{
  "hop_length": 160,
  "targets": ["voice"],
  "moe": "soft",
  "moe_every": 2,
  "layers": 16,
  "label_smoothing": 0.1,
  "lr": 0.0014,
  "beta2": 0.99
}
Rows from block 3 of a small sound classifier, named by matrix and row number. Rows with one number within an expert belong to one neuron, the router's apart. Each number is 128 + 24 x the weight over its row's rms, rounded and kept within 0 to 255. All counts start at 0. Numbers have three digits each.
After each expert's rows are labels from the 100 clips, of 14848, where the router gives the expert most weight on average: "loudest band" is the band of the loudest frequency at the time of the peak. Only what is clearly more common there than usual is listed. The data: short read English sentences (LibriTTS-R).
# router: slot weights (model.blocks.3.mlp.router.weight, 32x128), inputs 0-127
# up: expert up (model.blocks.3.mlp.up, 16x64x128), inputs 0-127
# down: expert down (model.blocks.3.mlp.down, 16x128x64, transposed), outputs 0-127

# expert 6
router.12:152076121124133130105136124151122145122118167102095138138112105112135102079122104091119137189116130141105130117128145095156134109125148111177124157135165170153091149100165176102164130128129102168125090090094113118105151151123129098135130135095146121183143160149121099111131092123099145092153121145139087110134125140143100143129147133130163126097103185127111092136126156126106103119098
router.13:167075113118141121114128124156126155122128173102087140126100094116154097091115101093103129182127140133110118119134133094148129121126135116169132140150156159153096144112168165097169124117131085169130079090103108140104141145129130099129132139089145100173142157134115098101132104112103145105144136139156087096132120139143091142124153136108153114097100180148114083124126150111111102123112
up.2:163126107109126130096149115118129065108106109130134130113124156113124104125136094160163146126137140132104143104099162101137150152116144087141125135156169125114144116159126137128099159127157151146110148116131138139184137131132119117086112114116163138177158133132070122127171088106109093138165141120100124144156133083128105159148119137096159094095122149071128091088136112135111129187110
down.2:152115123121128089106118124144139131111149130177070137121157106106196138126122177134167103193103141105163148126137162145164122106142145119134121121111122144137091166135140166125089135152162099147151111140156124132136131134102110134140159079140119104108134182104168138129121143123146114154095150129097136131079159132111134085105131151150143162141132147127158143137180145128134091120120
up.3:179127130162130083111125125128130101096118099119104123075128141130166119111104161146128164103112154146138147111155158175133105118138160103145112134109176115130111133133177109136092173140138090132134080134143131165110141147135160134109090093121138130144150134141107137091153062127138113131117141127079069136126132129142161121103125102133133114140070089107111103145142097111139124159114
down.3:107135111123127142145114110128127108108109120142166136139119113090125112155134150153101110177150104123146162153126119100146131117140108136122176137105130127108129107133152136172149102109072132130154157150127103134150133120101102157162131088141157097170102136073125116139155157167178106126121125149140179153141088130139139092132148158121123166134161205136174129119129120140135157097168
up.4:118142150120120120171131126146143116116120113124150146078134105068106150148121154138139113146134171149134165116153120134110130137098142115082108099111159129139170152156136087156093168150118145139089139149150155143119191092112143128131100131132148151113125084154148120144127090166132092093161112110109167112135143081096193124125121107140085113138139101116126138106144082126125141110139
down.4:096121139124098134183126122106156154141161127122115147139119159127157129104134138124100111173140162139150130137121120150126120148164151100116121112124105074144159166117178140135186179098133100134159063111161126120148144121134136158166103099152121127125161131122150138137163152145125119119081127113109167109131097113127111097127093106101167107156175127151150136127104111090163143131156
up.5:121104149105136103126122086108119115130136141134136112116189106129123143120094112168165156109107158123117096157115131110162083093117130134148175098140117110124093128109163091139114150126126100149144105160180116094151134161126171127153127135103135165114091122131084117183122110134102155140155154115160103134086145117133146139116136153134122079127082085123103115162097095137125130110092
down.5:151115097127157122099146155109120136100121143195151155100110163103149101146146173122146166123134102165131140097108092170144148178138143114113115173122157168145171143144101121094121127123139152131128122129111143153094150138130132099121136136164155128144110128121160149121133147094186140141130133178137129085107126139143090146113137084135128169152128173079153131125149133123122104138168
up.6:107145135126138130139115123148105117114118170136152113130073123103085083135151152131131108189143157106081121087125150123134114144132132155143079127117130117097143092108116179112134108129143159110147128136126109108115116111160113092141198150109121125161141132115159111137149158135124150142083103125176152145148094112099102111153119098146137115153171152129144153079110150115101097160096
down.6:140171118115130106126150155119165109127116115105125110198128152168191143148109075122118150120120127121121130156115120122134174126128144125086116091161122120105104119077135109113128098118120097160122119107128178106175118101147102141147084134132136104113131165132102105136131137105128163124131118116157162101097161139105163133123126184124104125110104092132133092166140096159147162127104
loudest band: 500 to 1000 Hz

# expert 0
router.0:148095114114171105132132120150125140121135160126113129148099095095139076090134119107095128168126110151108134134147140113166142130097139114175135155119159154158092128116142203119149119137137100154146075115116095133093137156117135118142129144093167123178140143141136130104140120101127146088145130149123112103108129130119104148149152148130148095079091181110103123088127131100126100103079
router.1:153091126104165110159141126146153145124144166125116113135100083083123083090141107121102106167141116131105132127137153103168139117102125115172142155120158155139110119129150181117139116133120106148130085127110087133106136151128121114142130140107178129175153155127135129113148107121115153074157144136140095094081137126122096146143130141115144093076094183124091113112122122117124094119082
up.2:135115123083130133158105147087140146112163095151139115131114155143109104092158101134097152150124098137115095157118141161138137169135138157113160165133165112139111133157125161136102110163151129124083159174153121151109131119166101147134121169096146156139148123124073177134116114129139135114145134106126131145107115095124167143150086123150113060100113116093146102115102156120093106114092
down.2:142118090155147116098144146142092089109140111104091164100153100155143151161097125126131128107124133106141127121150109098098134107116128101154155074090123114128134111094104166096151126146140120110148142089146154122084126128127089108121116110154136096148118155129144089120168114146138163159133101127116116106112179152116100101136134138146165161073193160139136098161132137125159146095143
up.3:092168129112156136145124117135171103078150153136124135127104117103126114166096127091129132121104131137120163133113078084159167102111092161149160146135087193133149135186121135070149120144148126121154141141110184116135129090122121126151132146142137140118163141136077123153130130114109113141103132131143123132153135099116129125132098151163097128129189151170127164109138137148129129110099
down.3:133151114172088111128138143096094143137107135110118137147169133163088153091163131121120120176171133117112123107150166169120093153157176123083131106147128101109138118170108118120132158163156139160133105106140102129105144159130150124116152129124099093097131128129130151165123145149121155154094156137126177166114162138110107114090138100121100160143109106109115120148108169158131179140104
up.4:131116107145148111157108139149133118140126132117148140132165096109132141064130133156108107143100141128135120125113187132087144142098104105127103130104147128102094134115126121147115116148113111152110091143140156153131176131126085148152105110083142133182162155142143100127107081105132124111143147143083101065097109157098098127097154148147125167124102151088094133104089135126094090118132
down.4:120157148127140139117101125107116161136172133126104131103143148175143122183159157089145137119140133096149102155109098131150121132160133120110125097092104107131118180126139111148142162143105142112118144159127086127144106133120154138105083101108094131103125124109133135109133179135141084097130148117155141139153125128152143112135120086130155106168144098167157160140202145147114198133124
up.5:133091153126129088121110181146118111132143187123153177129151124110104138089131114107094059130132133117118105094114137119103100129149124148159114138119126119116107137152165139111105103133116101135174119123136130099111148124122127080123089120102062129176160158139139120137126128136114135121146158144110154074112117162095117105092140152119094111136115175136091128102092144117100108140094
down.5:101165159133091163106152091098169159114141141159101135143109128162160087116116139142188110151162124116116088107180135117127137113119137148081161137150144166118110150109125092106135153137124146142103148132108097144201128118148109131158122157143124139096133112125131108136106153137140133118117153120160152162086149178123096122156140136125134147145183128137133167138123144119144135079137
up.6:071120170142178129130119134156126121146109151084181104159117184115080095108120116147104121100158092097141145123130171129120138146133090127107155157165135133150100100143089141106109126127111164118158121163134103097143146160140153185123122110102143110134152120118122130156146136138112148105097152120118182145137131151135107115116189102153162116118105130146127160139121092134156126133138
down.6:156119128091105139125145130121143168128125126114097150133120105077168118146132143141198135108133145168125124136154114125163117113120132131142119108109125076122121142135117132122108129132120140156095150148152181146151156072135164149123120188134123170077096139129138104068125115105133107152163106145111123084134153118156137123134103140151145132140110122155088148148174150177139165144095
loudest band: 500 to 1000 Hz; 250 to 500 Hz

# expert 12
router.24:118116137104128138123107101119133171114136156120096116145093110102115110105080098108131132174101137174119101158150101117175147108159109111123138112142134168178107162156146179163179127140136084143142098110130158146118126109115156113131147115092144168122105151134131094136146108117061126068137113129144086094122139131090130125126123143133109124095110130154136089109159130131105126099131
router.25:121119139116125133126113090120143181120139140131100113145096122084125106103086108098122138156095138161114103155162105119156129114144104099122128130145142166171088151149140173159188137126124087138123093099134168128111123107117152125134154126102165169125123155137152112128142097124068131071155110145169088108116125130083123103134130138123117111106097117153119094099162101125118118090120
up.2:155126125148156146127113106135173149115112166081119152143120120159149115132112167114109116164137127101132127131104127092128142103139130162107106087132113147157101149086133103135160135096118141131142118137075129118100145104145105125133165074124179091118125082168156107172066134093142078127149153143116090177100144143129133137138117114149117154143173137107107094128135140129120132114102
down.2:139116144161066114093153140116132097152163144065154146097105129103110123114135099144163110121134154131097107094132089137121138157148139139139104144133150119154138095137127099141102139137150151133126161112152112110108093163132099107180077139158140129165156162116091124136111111133072147141159152137154167099080119154165120099133114162121126112117107119108128176149138107150136130144146
up.3:137109153109137122099163155130071091112125098118141081118134136122095134115109132143144138109164147103164133107124112152177146080137096101108140119134142111134113146107105126106128133127102150129087093120130113181121142139174101091099103129119091104096162108110131168099125111175090109148124121075128153152080125116148103121137123131137120107104117080139125119122152082131144168139169
down.3:134144094160128113140085115163141140166107139168177114104137129092104134112119153132104151162101126084136137097146127153131101078078146122204162136128143162164132140129143125142181166118108123107114112109096162102107129167119161146100134140143109122123084138121144130123096169125168113099123128146112127104096090140127121159136123146113169099111153121121144123122123105129136099103158
up.4:146155126158148171120135119195123142151090125162155172105170117131115129124150150141145121087108122102114123090125127141094108108130177114141134092126115138126171154080098136131125119112163075132123140156098107139166129122117120095100120116150115109145141135154110154129182118167131164123135143109092125147131122142129144135110131160123183179143152104095120157162110183107126119143128
down.4:091129097163145153125087123166180099148164129083103133124106136132143154112111106083162174167097143153101123146136130098189111124114130142143142153104112183124088145080133145129135119155113164115165111123138122136126130131108121150146115129103130103125102115119132115125110093099113098096138127146114130123125085143112156087145089178114097132168087116115105129107159120139143132090134
up.5:121132123157129152173120119149123125131173137146141145134124097118081116117107160139129106135104141125118140139130139151121129157108146134116115102124140092166206137192126115141128118134102130101122205123120138158168105143113120145119144162150166124113103121127098102098107160116165131141170143113137169146127199123154121138133080139080098146146101158110157108145133135122105154120141
down.5:154143113137152126115163101118125125153097109119098134113120178130198133078115121095149164100122152114089120136109128095132130108133155108140128106104118129130144107105137167158096126106115145149172099122163146105097143109137138142142102088105110119110125128166135148181091124128091159098128119104137114139149078116144090101143157132165166112117136146181154123146175107090130136118107
up.6:137131149129158139132157151164192112152082114155103166095173166138145141128104140132121145109120117139146126100137148121123148144064141096124141134099145111120139158120113068131097157081098148132088109160093124145112095121140104122114115128168115088134149095139140131101118119190120114134141133117140088099096114118128137108118175150097136113167151134137136113133140108154119167121166
down.6:100128142107118148120089143122147138097164108126115122135099092116133123112097121129140120159141131106099097130114097126123089075130125139107138094088073151143135145111127127130156140188122123138114106123147093133150126153106142107156106166148121153122134146119122115147153149097104137108055152135123108102184094177148137081113111145112129099149187142148144149147099114126184100127132
loudest band: 4000 to 8000 Hz

# expert 7
router.14:169106088101153087112138156160108120143128164131133132143138090094147131094151151094071101148136102115124140154158157103123114127104135095157084142099151131168117142140152156146132126149118101163148124134121102139113195134114099130156118149109159111179171140155136146125103156118143136108150154152116116103104122131102116139145154127136132103108095162102083127132112119118101075144088
router.15:167108095096166107114144145174113120127145162131138144139130098088149129107149150096077101143123108115137146130155150119095103122109134098167085138100151124169112136132164149152124119152104105143154107138125117150111206141100105111157116145116163107168173150155143137129105139097150142102144161158110111118115123134098108141157158111143131103107099161102090136142117111107102086128101
up.2:110143109085124182134148155108124143116086120165141131117104161117161139147127144146157118148128110171114143177137112111103114155130128146091140128080159128107138146161132143108170138134098123157135144127109172127110105141127157179142183131135111135121144139192148121167152136145132120110117094126155135158144085102133162142125135132133095165118119133159150142122128094182153142071152
down.2:175152164146141117118169145127121118122162144104104135122145139100146169135183143122118136108134143092132143098146130168087136157141128174171131131159107132147141128121161128153065108139138163114121118151121113109136107151137103183119090144128141098115113119128147070124123120145073127139127146140147118140114108185107150141123120115117162137131110177148110115134116111158087139196144
up.3:147105121137116150115143121127161161166124129119066137102124110115067130100122163110129132186098141113136170089135100108113146142077144117140164109111136118087103137143098151134111121150131120157107099161142136148097159178134133145133122167112152106139100119129125171127157087115114161153126124146098087078111118115119136175105107141151152118144089118105129127107111129117149073129141
down.3:089128134102127124113147124107148121103131111109143146170144117144141152130141119135142121102121139109175114193124113098125124093137126129090168122097147154119139127102113118148131146143139161087167182112124122077118111064119134088084130121115099110139115136157118139112120146127126111060153128141138199165139126146107131090173130130104144146157161107109134139138134099124120182136141
up.4:096124158177089126174106152123123144136123136112123124152111114143161129167129163118153116120142097118157133132121112132092121131096081148096122108152124116148135127093130119088124176082155185113114145112139121122125088142107094134113116087112145116112109122128154123162105127174148119168083120127126156162121173124125125134181110143143144153110090130142155132137161128161181073135144
down.4:138117089129119095128152086160140136148082120156131112090136144104130128097087099111142144118115144127120107139169149171150116128125152113157083140145126101130090126133129112143132081138160115142141163160161143129128127123174128140132121191112148119185100129126099132104130097117167095067104126117100068095159103167142145102132139118138140082146112140137153118135130092107137113119148
up.5:098138144158147149138112100137142142132106145152140130165097156136140114136085106137118157108158116159117115145141092133074155133144131167106140127094131101108113105152145117138152151126146140134119148088142145131115092104117127134134089099155153142162112112133170115155146115114063067119105107141100185166131159141164122110148135115144138181123128087127175144129085143137155158091128
down.5:131117135142087113105130150144150125157169132119155125119193127101140182089133137149131133133139140142129177062101135143163095156157143101131107127128116138137100154147140156085084085124136131122131126169123149144140157159133129108122142163076130114120142126119122125121084133100154194130114121075120095112101102130119124143138135154123128141117110186142109154153126112132092086132126
up.6:116094141113131158115088098109098147133110124156164098129099116139107121120130095112159174139140130141105134141109134116153097134086118109123161154147135071150137109140105158143162121122123119121132092154134111147151155121105122161150171150141123172160077115138141110120095101066138108098137172106124116144145151155119147109104176142153107163161137110156135149117105121134088072094140
down.6:120182101119117117140169104117120092140136097141120076171146139140114134129131140165109139150166125114129142138172088149098155127130120119133103117133134110104138129127127133172064134158087166112142145111177155116158131117148122082079129108133136123086151137119098165113162139120156135156090136152119131170107121102163106132139105136156159103086118151159143155123143131111120163140169
loudest band: 250 to 500 Hz

# expert 13
router.26:118113122105127143127124090130132189115156162079103120113098118093127122103095132090113105154101144154118092134157109110144123105125110121144166122152152175170086128090167206110198112123126094151127091116116137122091110132130147106141156140095120136126117146136151104128137123123126150074158129143167108126128133144135138115127144138113143154115118136171127091140177129123111121096116
router.27:127110113098131160138130096127115184129148161066107116133097112104138116100085140087108105146102154147111091153169106112152108104145131126131158114143140178153081125098163184106187129124118095160142093107123123124084100129127154116132168135107116140131099149141140101140127132100109142075143138146173110113131129150139133122138135141106136155131116138158110090143167134126102133094112
up.2:121159135118191124155127149137116118097134148165134162134116109087128116084092149122119107163111114124127156168137097124100117162140078134121166136119145153103133138168169161184121111173139105112124138097130138128122149097089105172150098149115113166162136076170099152162117169127118096109127117111127143100112115135126131149166106114125119115140126114139097097127099122103095143152105
down.2:113099113127097130106114080151159158138162126154120116106139144142163134154140122111186116111111130119130111136124060146169107116121141131139131113119120105115116143133170088148170128145127115124092126149088144145106071143187153165134133116138108076106149159140177119149142147117103165126113073094109098136137089164167158116157158117163129141131127143140153128122133119134137146136102
up.3:091130127088163138162163109104145098116091162134125180162134145096099105111160124128114119108107136114141119152156135114148136139096165159129148108107124125086126147171145109121112148116077107153137139104155139144105133098128109112148175110086092089168141103135143105173124121122124101094129130153134106107114132097141120095139141133122136086130143045170115126139098119108156109139131
down.3:109121154101081146120129165109079128117145106152145135136092125116100120110094079117161090164164114093104101120132099153127119097099169120132124124137119124106141134135107114120158139154187117150148163117129099147152166209129112151143114128145113130153147161116107184083137133145107169130120153139115121164124137109149102130132156092119131127110141158080136160114133115111148100122110
up.4:178172160136152109112107154146138163102115115148156131118126133163111123166137103133108106121115120095094165159145109169146135147115109109157131158134104142177130172203126123077103116104097136149140105137145178167127140167132121142126141133147093140126164141114115141134095130119133113157122106137106140125106119089123120122099165117137132121077151156120141122154067134157158100120116
down.4:126134141139156109122153151119109118122150114157130129124108141180140124131112206135108125103118087145139127133151127127107117118161145113126106108164095114122120118090131156128126106118161143109091147136129099132115133109097144094153139082115082149098134114161181163169122161136121110101113138081171171111138139112107197134143120162088115099141121136117137143133161146132091168121175
up.5:109096109164127155070164142136154117139103164140110170136131123156122124110091152132109143117131144151157134107159131145129134112145168087121123108091166137121118180105121114120142121121117088120111094118138136160113147074102144123107162115132100148159159113098147122104139135178069107126139120117125121122108125135095130103106136153097131122176134092137163112158123121075080175148138
down.5:085148129098112138145112071171122147166109122110122121112090121121160126123155104126151141136147140113074168140143095063153076115142109163161110117127135148115096119147085134113137139157112147143128103138114082089123084128088129174130098105150164132141118184130133116145145123127159160143131147107123151158139138173126108096135156140145092137136144157133140132134095128142169124111132
up.6:117126132137115104094124134147159087151096132139128137138158149164090124158147134164141169118130145135161126085114115126142132114103116122162145107117137074110152164134126074145083142133129137180113111123121132125161135144142147122096078137146121072112145118106110113100113080168101091151148136119126064127100131109132161126087162149131151133135131157132110127176133092138110167162123
down.6:115130117144143114116114102130135119091163116120148109119105120093143109090101159162127123126117124111124088122116077142137083096128152118143166116098085110129128148154148176151180147133097141147125104128151052125178122143130158126139120119133165122080116201133134155135116148120100134135149136126118124114133123156141122086107161135091116119152158084143146141117156159097155162104136
loudest band: 500 to 1000 Hz

# expert 5
router.10:144127125137140117108149149138115103132153155104119148125144085081138110113133157075114081145136150092122132116116138103107126114096135074145076110116126150189109158100168152098115122124104104133155102154102117126112201171114117113137098140119153106140159149153169156137069138142145149099137162129111102122102139126134122131130135141107108113071120118150102128151128134101099107140104
router.11:145111113132125095121163149141133098149161163095108133134137088079144102105143145089121075167138142105132140110125151099117135117105120085160087103122125157171108147114172158087124108122113110157156099148109113136116197159126121115146111132117154114157161153133183139122066130126128151107150165146116107103099131123133121135139140150114107107083114121124097116141118127107103092137107
up.2:174137086133106134133121136160134110167161128119098121093141115089127146143091163136118134119142114174154142102114171149123078162085138100164112117122149121126117138121126154149074184108112112156120116136099142170118183128116141111106140115136156124166129118126125090109110120091145165151188129146094107091116109124136140148126111128130127084114111136083121118167127125108100100159127
down.2:164101143157151124149162171117135112113159119080151131126040115133152107126158149124122127127104115117134106149123108075158144105116131153138145173117116154144119129121139121147151120142127132153132115136107096081161106121111134130126115094158128129156090160147142119153090096148116123107095136107154157152133108146082120087138159169139147145138181149156099130101151139150155144117182
up.3:055173154091138193161141097143128150110163101143126131126119133149142162120124089148132137095123100121126140137139117159129091127112110118131123137160094098108110081120109119120125148093105145102113135106133119122159110097114166136132162169175137125110099107144125100148121137076155104126065142144176150160152150143148161136140109123162119144114142111120123113086113131120156137125162
down.3:134128120127091066110123182137136090164101150095125137135147092147109154097116099154124163162137146137129140108105150153126153150127102160156130131148135147115106141152130132121165119108171121134131144174129138144108112149145105141140088110105145102206137157087139107127140127162078124130155130086124105084125098136120125159117147119112133129098113157121123187107106148113145097159157
up.4:083130130098178196144131142110131144159100140138156119112096189139123112117141101097132084088088154133182117127113088161130109121147133125115155122146105137141126064109131124104115154137117168121117138130147125160156078099115102132141180145153130123152122120122146127135137150101161103133113136089101147122121107125109145092136087115130119154162164103113157144113168147133110146123134
down.4:115112100129108109122137164151125097155124138112142139162175117123124162090140121166147159135130103128092205088124160127086156129100121093190139138139169123144079141128113117109120102132150151151081110153139141147106121140139131137123101129084128059114128168128106089119146141145075142145124127126127115148152137148134106148156155110157143119107148167144104131149110147158127122141126
up.5:102141114123156155153164121130077151105121143137092160118101132129116117137092052109119138103079148138074105165103130145150161139107126144142089108151126118109136095123134141108130128146147121111129140111103180124160129109091085109156118160164089148146091141135124127142145132079143110152101127101141152128134119180114151101094106108171116134158137111122110120115107147095105087140125
down.5:134117157134125127114124124139146108122105117168153161153151139140128157131134161106117169117167165115102220089079145132108104115095158090127153100141171116117099139154156145111100094092122165168133139161110135112104139152157165156122109122098128161127083170137107130079095137162101134129114133163146155109105130130113111160123152154104112136129130169111115133128129136122137138127134
up.6:084132069141115169140116151161147173108136125144169131111094155123098148147142149173120125101122101128140134124138110125135090103117097156110126122113120156120159100101131155112137122151119139117093150070139120141131129118120121159133164123161119134140102100100139111149095150115150102194081092131147183167113130112139172103161107143177154130124149135110133138148112126157144128083115
down.6:117094136135125105131147156124109096151114144117095182148179123176146153122108143122102158140121117131103135127088095149128156153121167144186123121121111117120114150128142069122126112111155119115125110163155120140123115120139130163139104140067112128130136156127133099155108089155067132099172100122125107130111093143117082138124138092096137128142145142166116126169145136088129065143121
loudest band: 250 to 500 Hz

# expert 15
router.30:145127144075141118112150070128148148124159120113090095141099104133163125138110091106138146136100146138102074188145099098185128084181099117124118142133121141141079117151156173118144150143143101139118096119142134140135130113128151140122129140098143165106116149100119097107118121095104122088141111128169119103141110176122155096173128138128154144153099119155108108127159138141110124105117
router.31:137136150086113112096136086106127147117141105104080088117102104134158137138128086121147159148106156152097089163135096129185123087187095114123130148154117139128089105159139165120159133137139102124107094132144135122124140123131163132110138148094143158099093136092119092106134101098101154102154118133162098090136116180138156106162108130122156141145107113157119108145147137168115130128140
up.2:126092110091121104139107130137103118091118116117116146124099087093161119126127098139120156166127139184097134193156104105147119134166140127122126101114136131157137151128136152103123164151085086133158116121123143115115136106128146141124167132108151177129107119144122134127088128116139118129123133144141118078161137138120168100129067111141088123142126113118071057108119134127109080091142
down.2:155105116162115145104144108127152120117125134129163082165152150141069157069145117096129074067149114113121082107106137149098142154157143145147138077131104146127101066147146153131132131121132150045106102125131142113104123152124123095113078110128153121138156109171142126115109149136131156120095125154105140140128119143141117136137145117121112113144133122126133149125107135129093111151089
up.3:096115114106108132142153115094153101089083159113132148165133118126120117101086139118130145120136113156129144137146069157116093123116106121132157115146150165153114143119113103163096123154138099140121082112081109132130147092136127119135096086156130112143140129130107176124150092134070104145122183136154126173117157118110141142087150148178101149113133112139161113097107102125130176133101
down.3:104138149115081130119114139124141168128173146132166078123117153166121145100153089095091077145137119112104124124097166091152159141126118111105161153115111137101098153118091103120129119125124140093152142130118097121111127115120170186109146114117124122110124175103126082089160141117159131124138141135155124106128110110133120098124169152096193146137119141148120187115108122111129110144101
up.4:138128114091148110133117140098106167121128123132123097140131068135103150152089140119120131181112128150116100100120117137112087129150121096110140083131116152112132145151126174141116113143102094120113147165125141111102150140125136134142113146078155168122168145127110113184100091114104115101135124110107103088143104115107161116115095120141137147132087088120075060141087127085130124126154
down.4:124098125140113122126132093117134147126134072094106107147114098142129180100179109155143155098201143163101109124102098128099135131148095107159115152124118073141134092151162088137118112156129159102108088114173103138100110109114138156123150126145115153113104142089155099118129119121126160127150109108130093119122111141121114125156111105135177137149120162097136131121128114167116118181110
up.5:135123105108145137124151146157151113086080105173110124166175098118102136103095142154122140106154083171123183112155116129100142102097132136123092140121142131091158134180114112154095134170115119156073147149115137130091124138115111128106116108131128102090124117120092148103098099162088151137139159155149132113125148125099145162130149166134114123144126081120142123141135133162140113081129
down.5:103173105157084114123098094141155131136136138103135135169089119114129129112145094121167098139104124094158090112103132110149136171136126105109152079111125163146122104094124127108176115195099131131111054122120138105102096103129136149135105143118109119142151171117139150130127156129132135141104135139111112154160088120148133124130134119127164138147144193143114150132118076133148096104131
up.6:147119148087161134102116089119120175100145112106093116157107118153143129137114109105166160144087139131097109169117086127162098107168091129149120127134135092127112117144137169134173097159141108130155126130132096112112106162134167136146144148092153164162133167131123119124049113074143127111141111147128118111169113155108160106150138120157155149118102138137099112133146144161134117123116
down.6:148150115116127152123144142122138102140140108090121121108143129100089130162181138126110121093136135138130146118143159134095175162154136126137122115141136096135143136119112136108083103133159154113071143125145143162112155146124118110118111179171141140104128087119130103107167145138155152127168097098135120140097172122132109166150126134158138119114146095158107191153132135136098166211117
loudest band: 250 to 500 Hz

# expert 2
router.4:106112116090150111132103085156141156115147147130116135171106114094119104117092121092097115162110153109131110170150106114138136101120115124122127124135147156167086163147163192159156117171131078147142099126132139144086147130110130121158124111090156151140140158139142127153111146124099120080130138122127103102104142132052146122150131153147118120133109138151134091133146089109124113096078
router.5:107120116093145114121104092137143143126157167143113146181104114101119089099095124104124119135107144100122090179155114103140132093105129135120114117115125148142093142152142148172158129179129084141145103129137125141099165132091145145174120132104166156143158165143142149147090149129109085091133135134140122114136142137050139129159138145160116128148111103143120097123122098109112100084099
up.0:072142080122126118150133107139156153093138121131109112148104106132146153150121098119125115118102142125121131201142091103172139125147108095117128116136133106140119138117122149126151154107072109100168126113129125145104149094170096152163175113120117114099099105137113080120114145102113083099097101101127114120101144166113163123184115103183116134112119124101142094117154142117102120117146
down.0:152092095138088121142149144138110109114135117086137128096158125163110096066163168144144141126103165109140066116066134103083114122124118114142114137158119124120126120135120081176173113114121108109130112115150149126111127137106115159140129079152173089133142138158172119139094130119126134139144132153155136152149139116151118129098158116142135118166116119129159110148149150125129124168069
up.1:139160129100109140153178138109114154108128104126103153110122074124101138136165125129128141166143129137111172124142087140153151156176099112137139150106144126122119152179131185142117160115101180162131139130131124138139130088132119078151139146151162117113161134108101156123119130142114151179093134096153149143143130084127144141096102098099087109109129097142123133095173125157172133125124
down.1:130113131170136118111153119101138104152138181120138146132119101143135139135137152101102144177144163089116106148120149094128126114086144157156163102107138175138109121089137087145136108128128120130199108107101103067102157151135133180147118111126150106171136161141126113168125129144129127144121108132116108156126101138120131125173136106092141146162141163110149117172108129143112165179113
up.2:104103119117135122125116133135160117116080166155132185142134189113123107118142128132095117129089132154130104100147149120127141096118147152136100114100103113111106102149124123148092129139098086147112179127132137074090149120124118076111103121112114135155147131164115084156097131164095087126143121099139125159135187102100153145102125131092099121111139118101145155149108123118066119108132
down.2:178148108131137158102130141126111139119154117125140089132109101125116113134143152131143143117182114134100099161148073086125112094175157071098138087123089116144129138122138155107122125145092128129164129136136153108116116117136127104132122123137135101190161141149116090123092137108125109140169136130138129096089114153109121097171126162167130185129129121164073140155124118142168108125152
up.3:116138106161145096139098154147122151063104144079135128127147105132118146115088123148112101090154103131105158127157111104147101126154131131092107100132155111158110099140157122152104110164122105103184179102105156129121125137146130149130140155118109136151131147099132104140148113116106102126177110119139098150120140129100149098141112142161158109178155178103147135080125082145097094120128
down.3:119180131120148111113147111101175096148119101149123092148112149145118098138127109117133109111138148147100126124141113120122138132151126113090098133143129110093115171088120127143106133125120138132084106179170114104142133163115111117136135069106159134084130141123152118150097129105171156097095138108108117094114156134120108135161113113097127187059102121159140140101155166176139137148151
up.4:111142099149174126110117118140128133117132114127137127152058114122152170158145135094104163126136158134137163171136144104146147145102135121138125123141181130142084138136102138083154149108090122128122136116142130107100125110177204139142142116145117136131074106165066147142114095126138146132138097114107160142119163142170106107182110133136165128143133145086132111107142112141108126119147
down.4:099105107129108148173124180177136130162129114119138161177163149094073110122095169121109116140112091132101154131090129179139101138132114098135117148142095146150148111126139155125163127149140106107123125152133114127162167098137096123144109106132090118153152099174101112138136114144114119100101116144115144130125137118136102158090112168127106128112100107095150102138138148092076159109162
loudest band: 4000 to 8000 Hz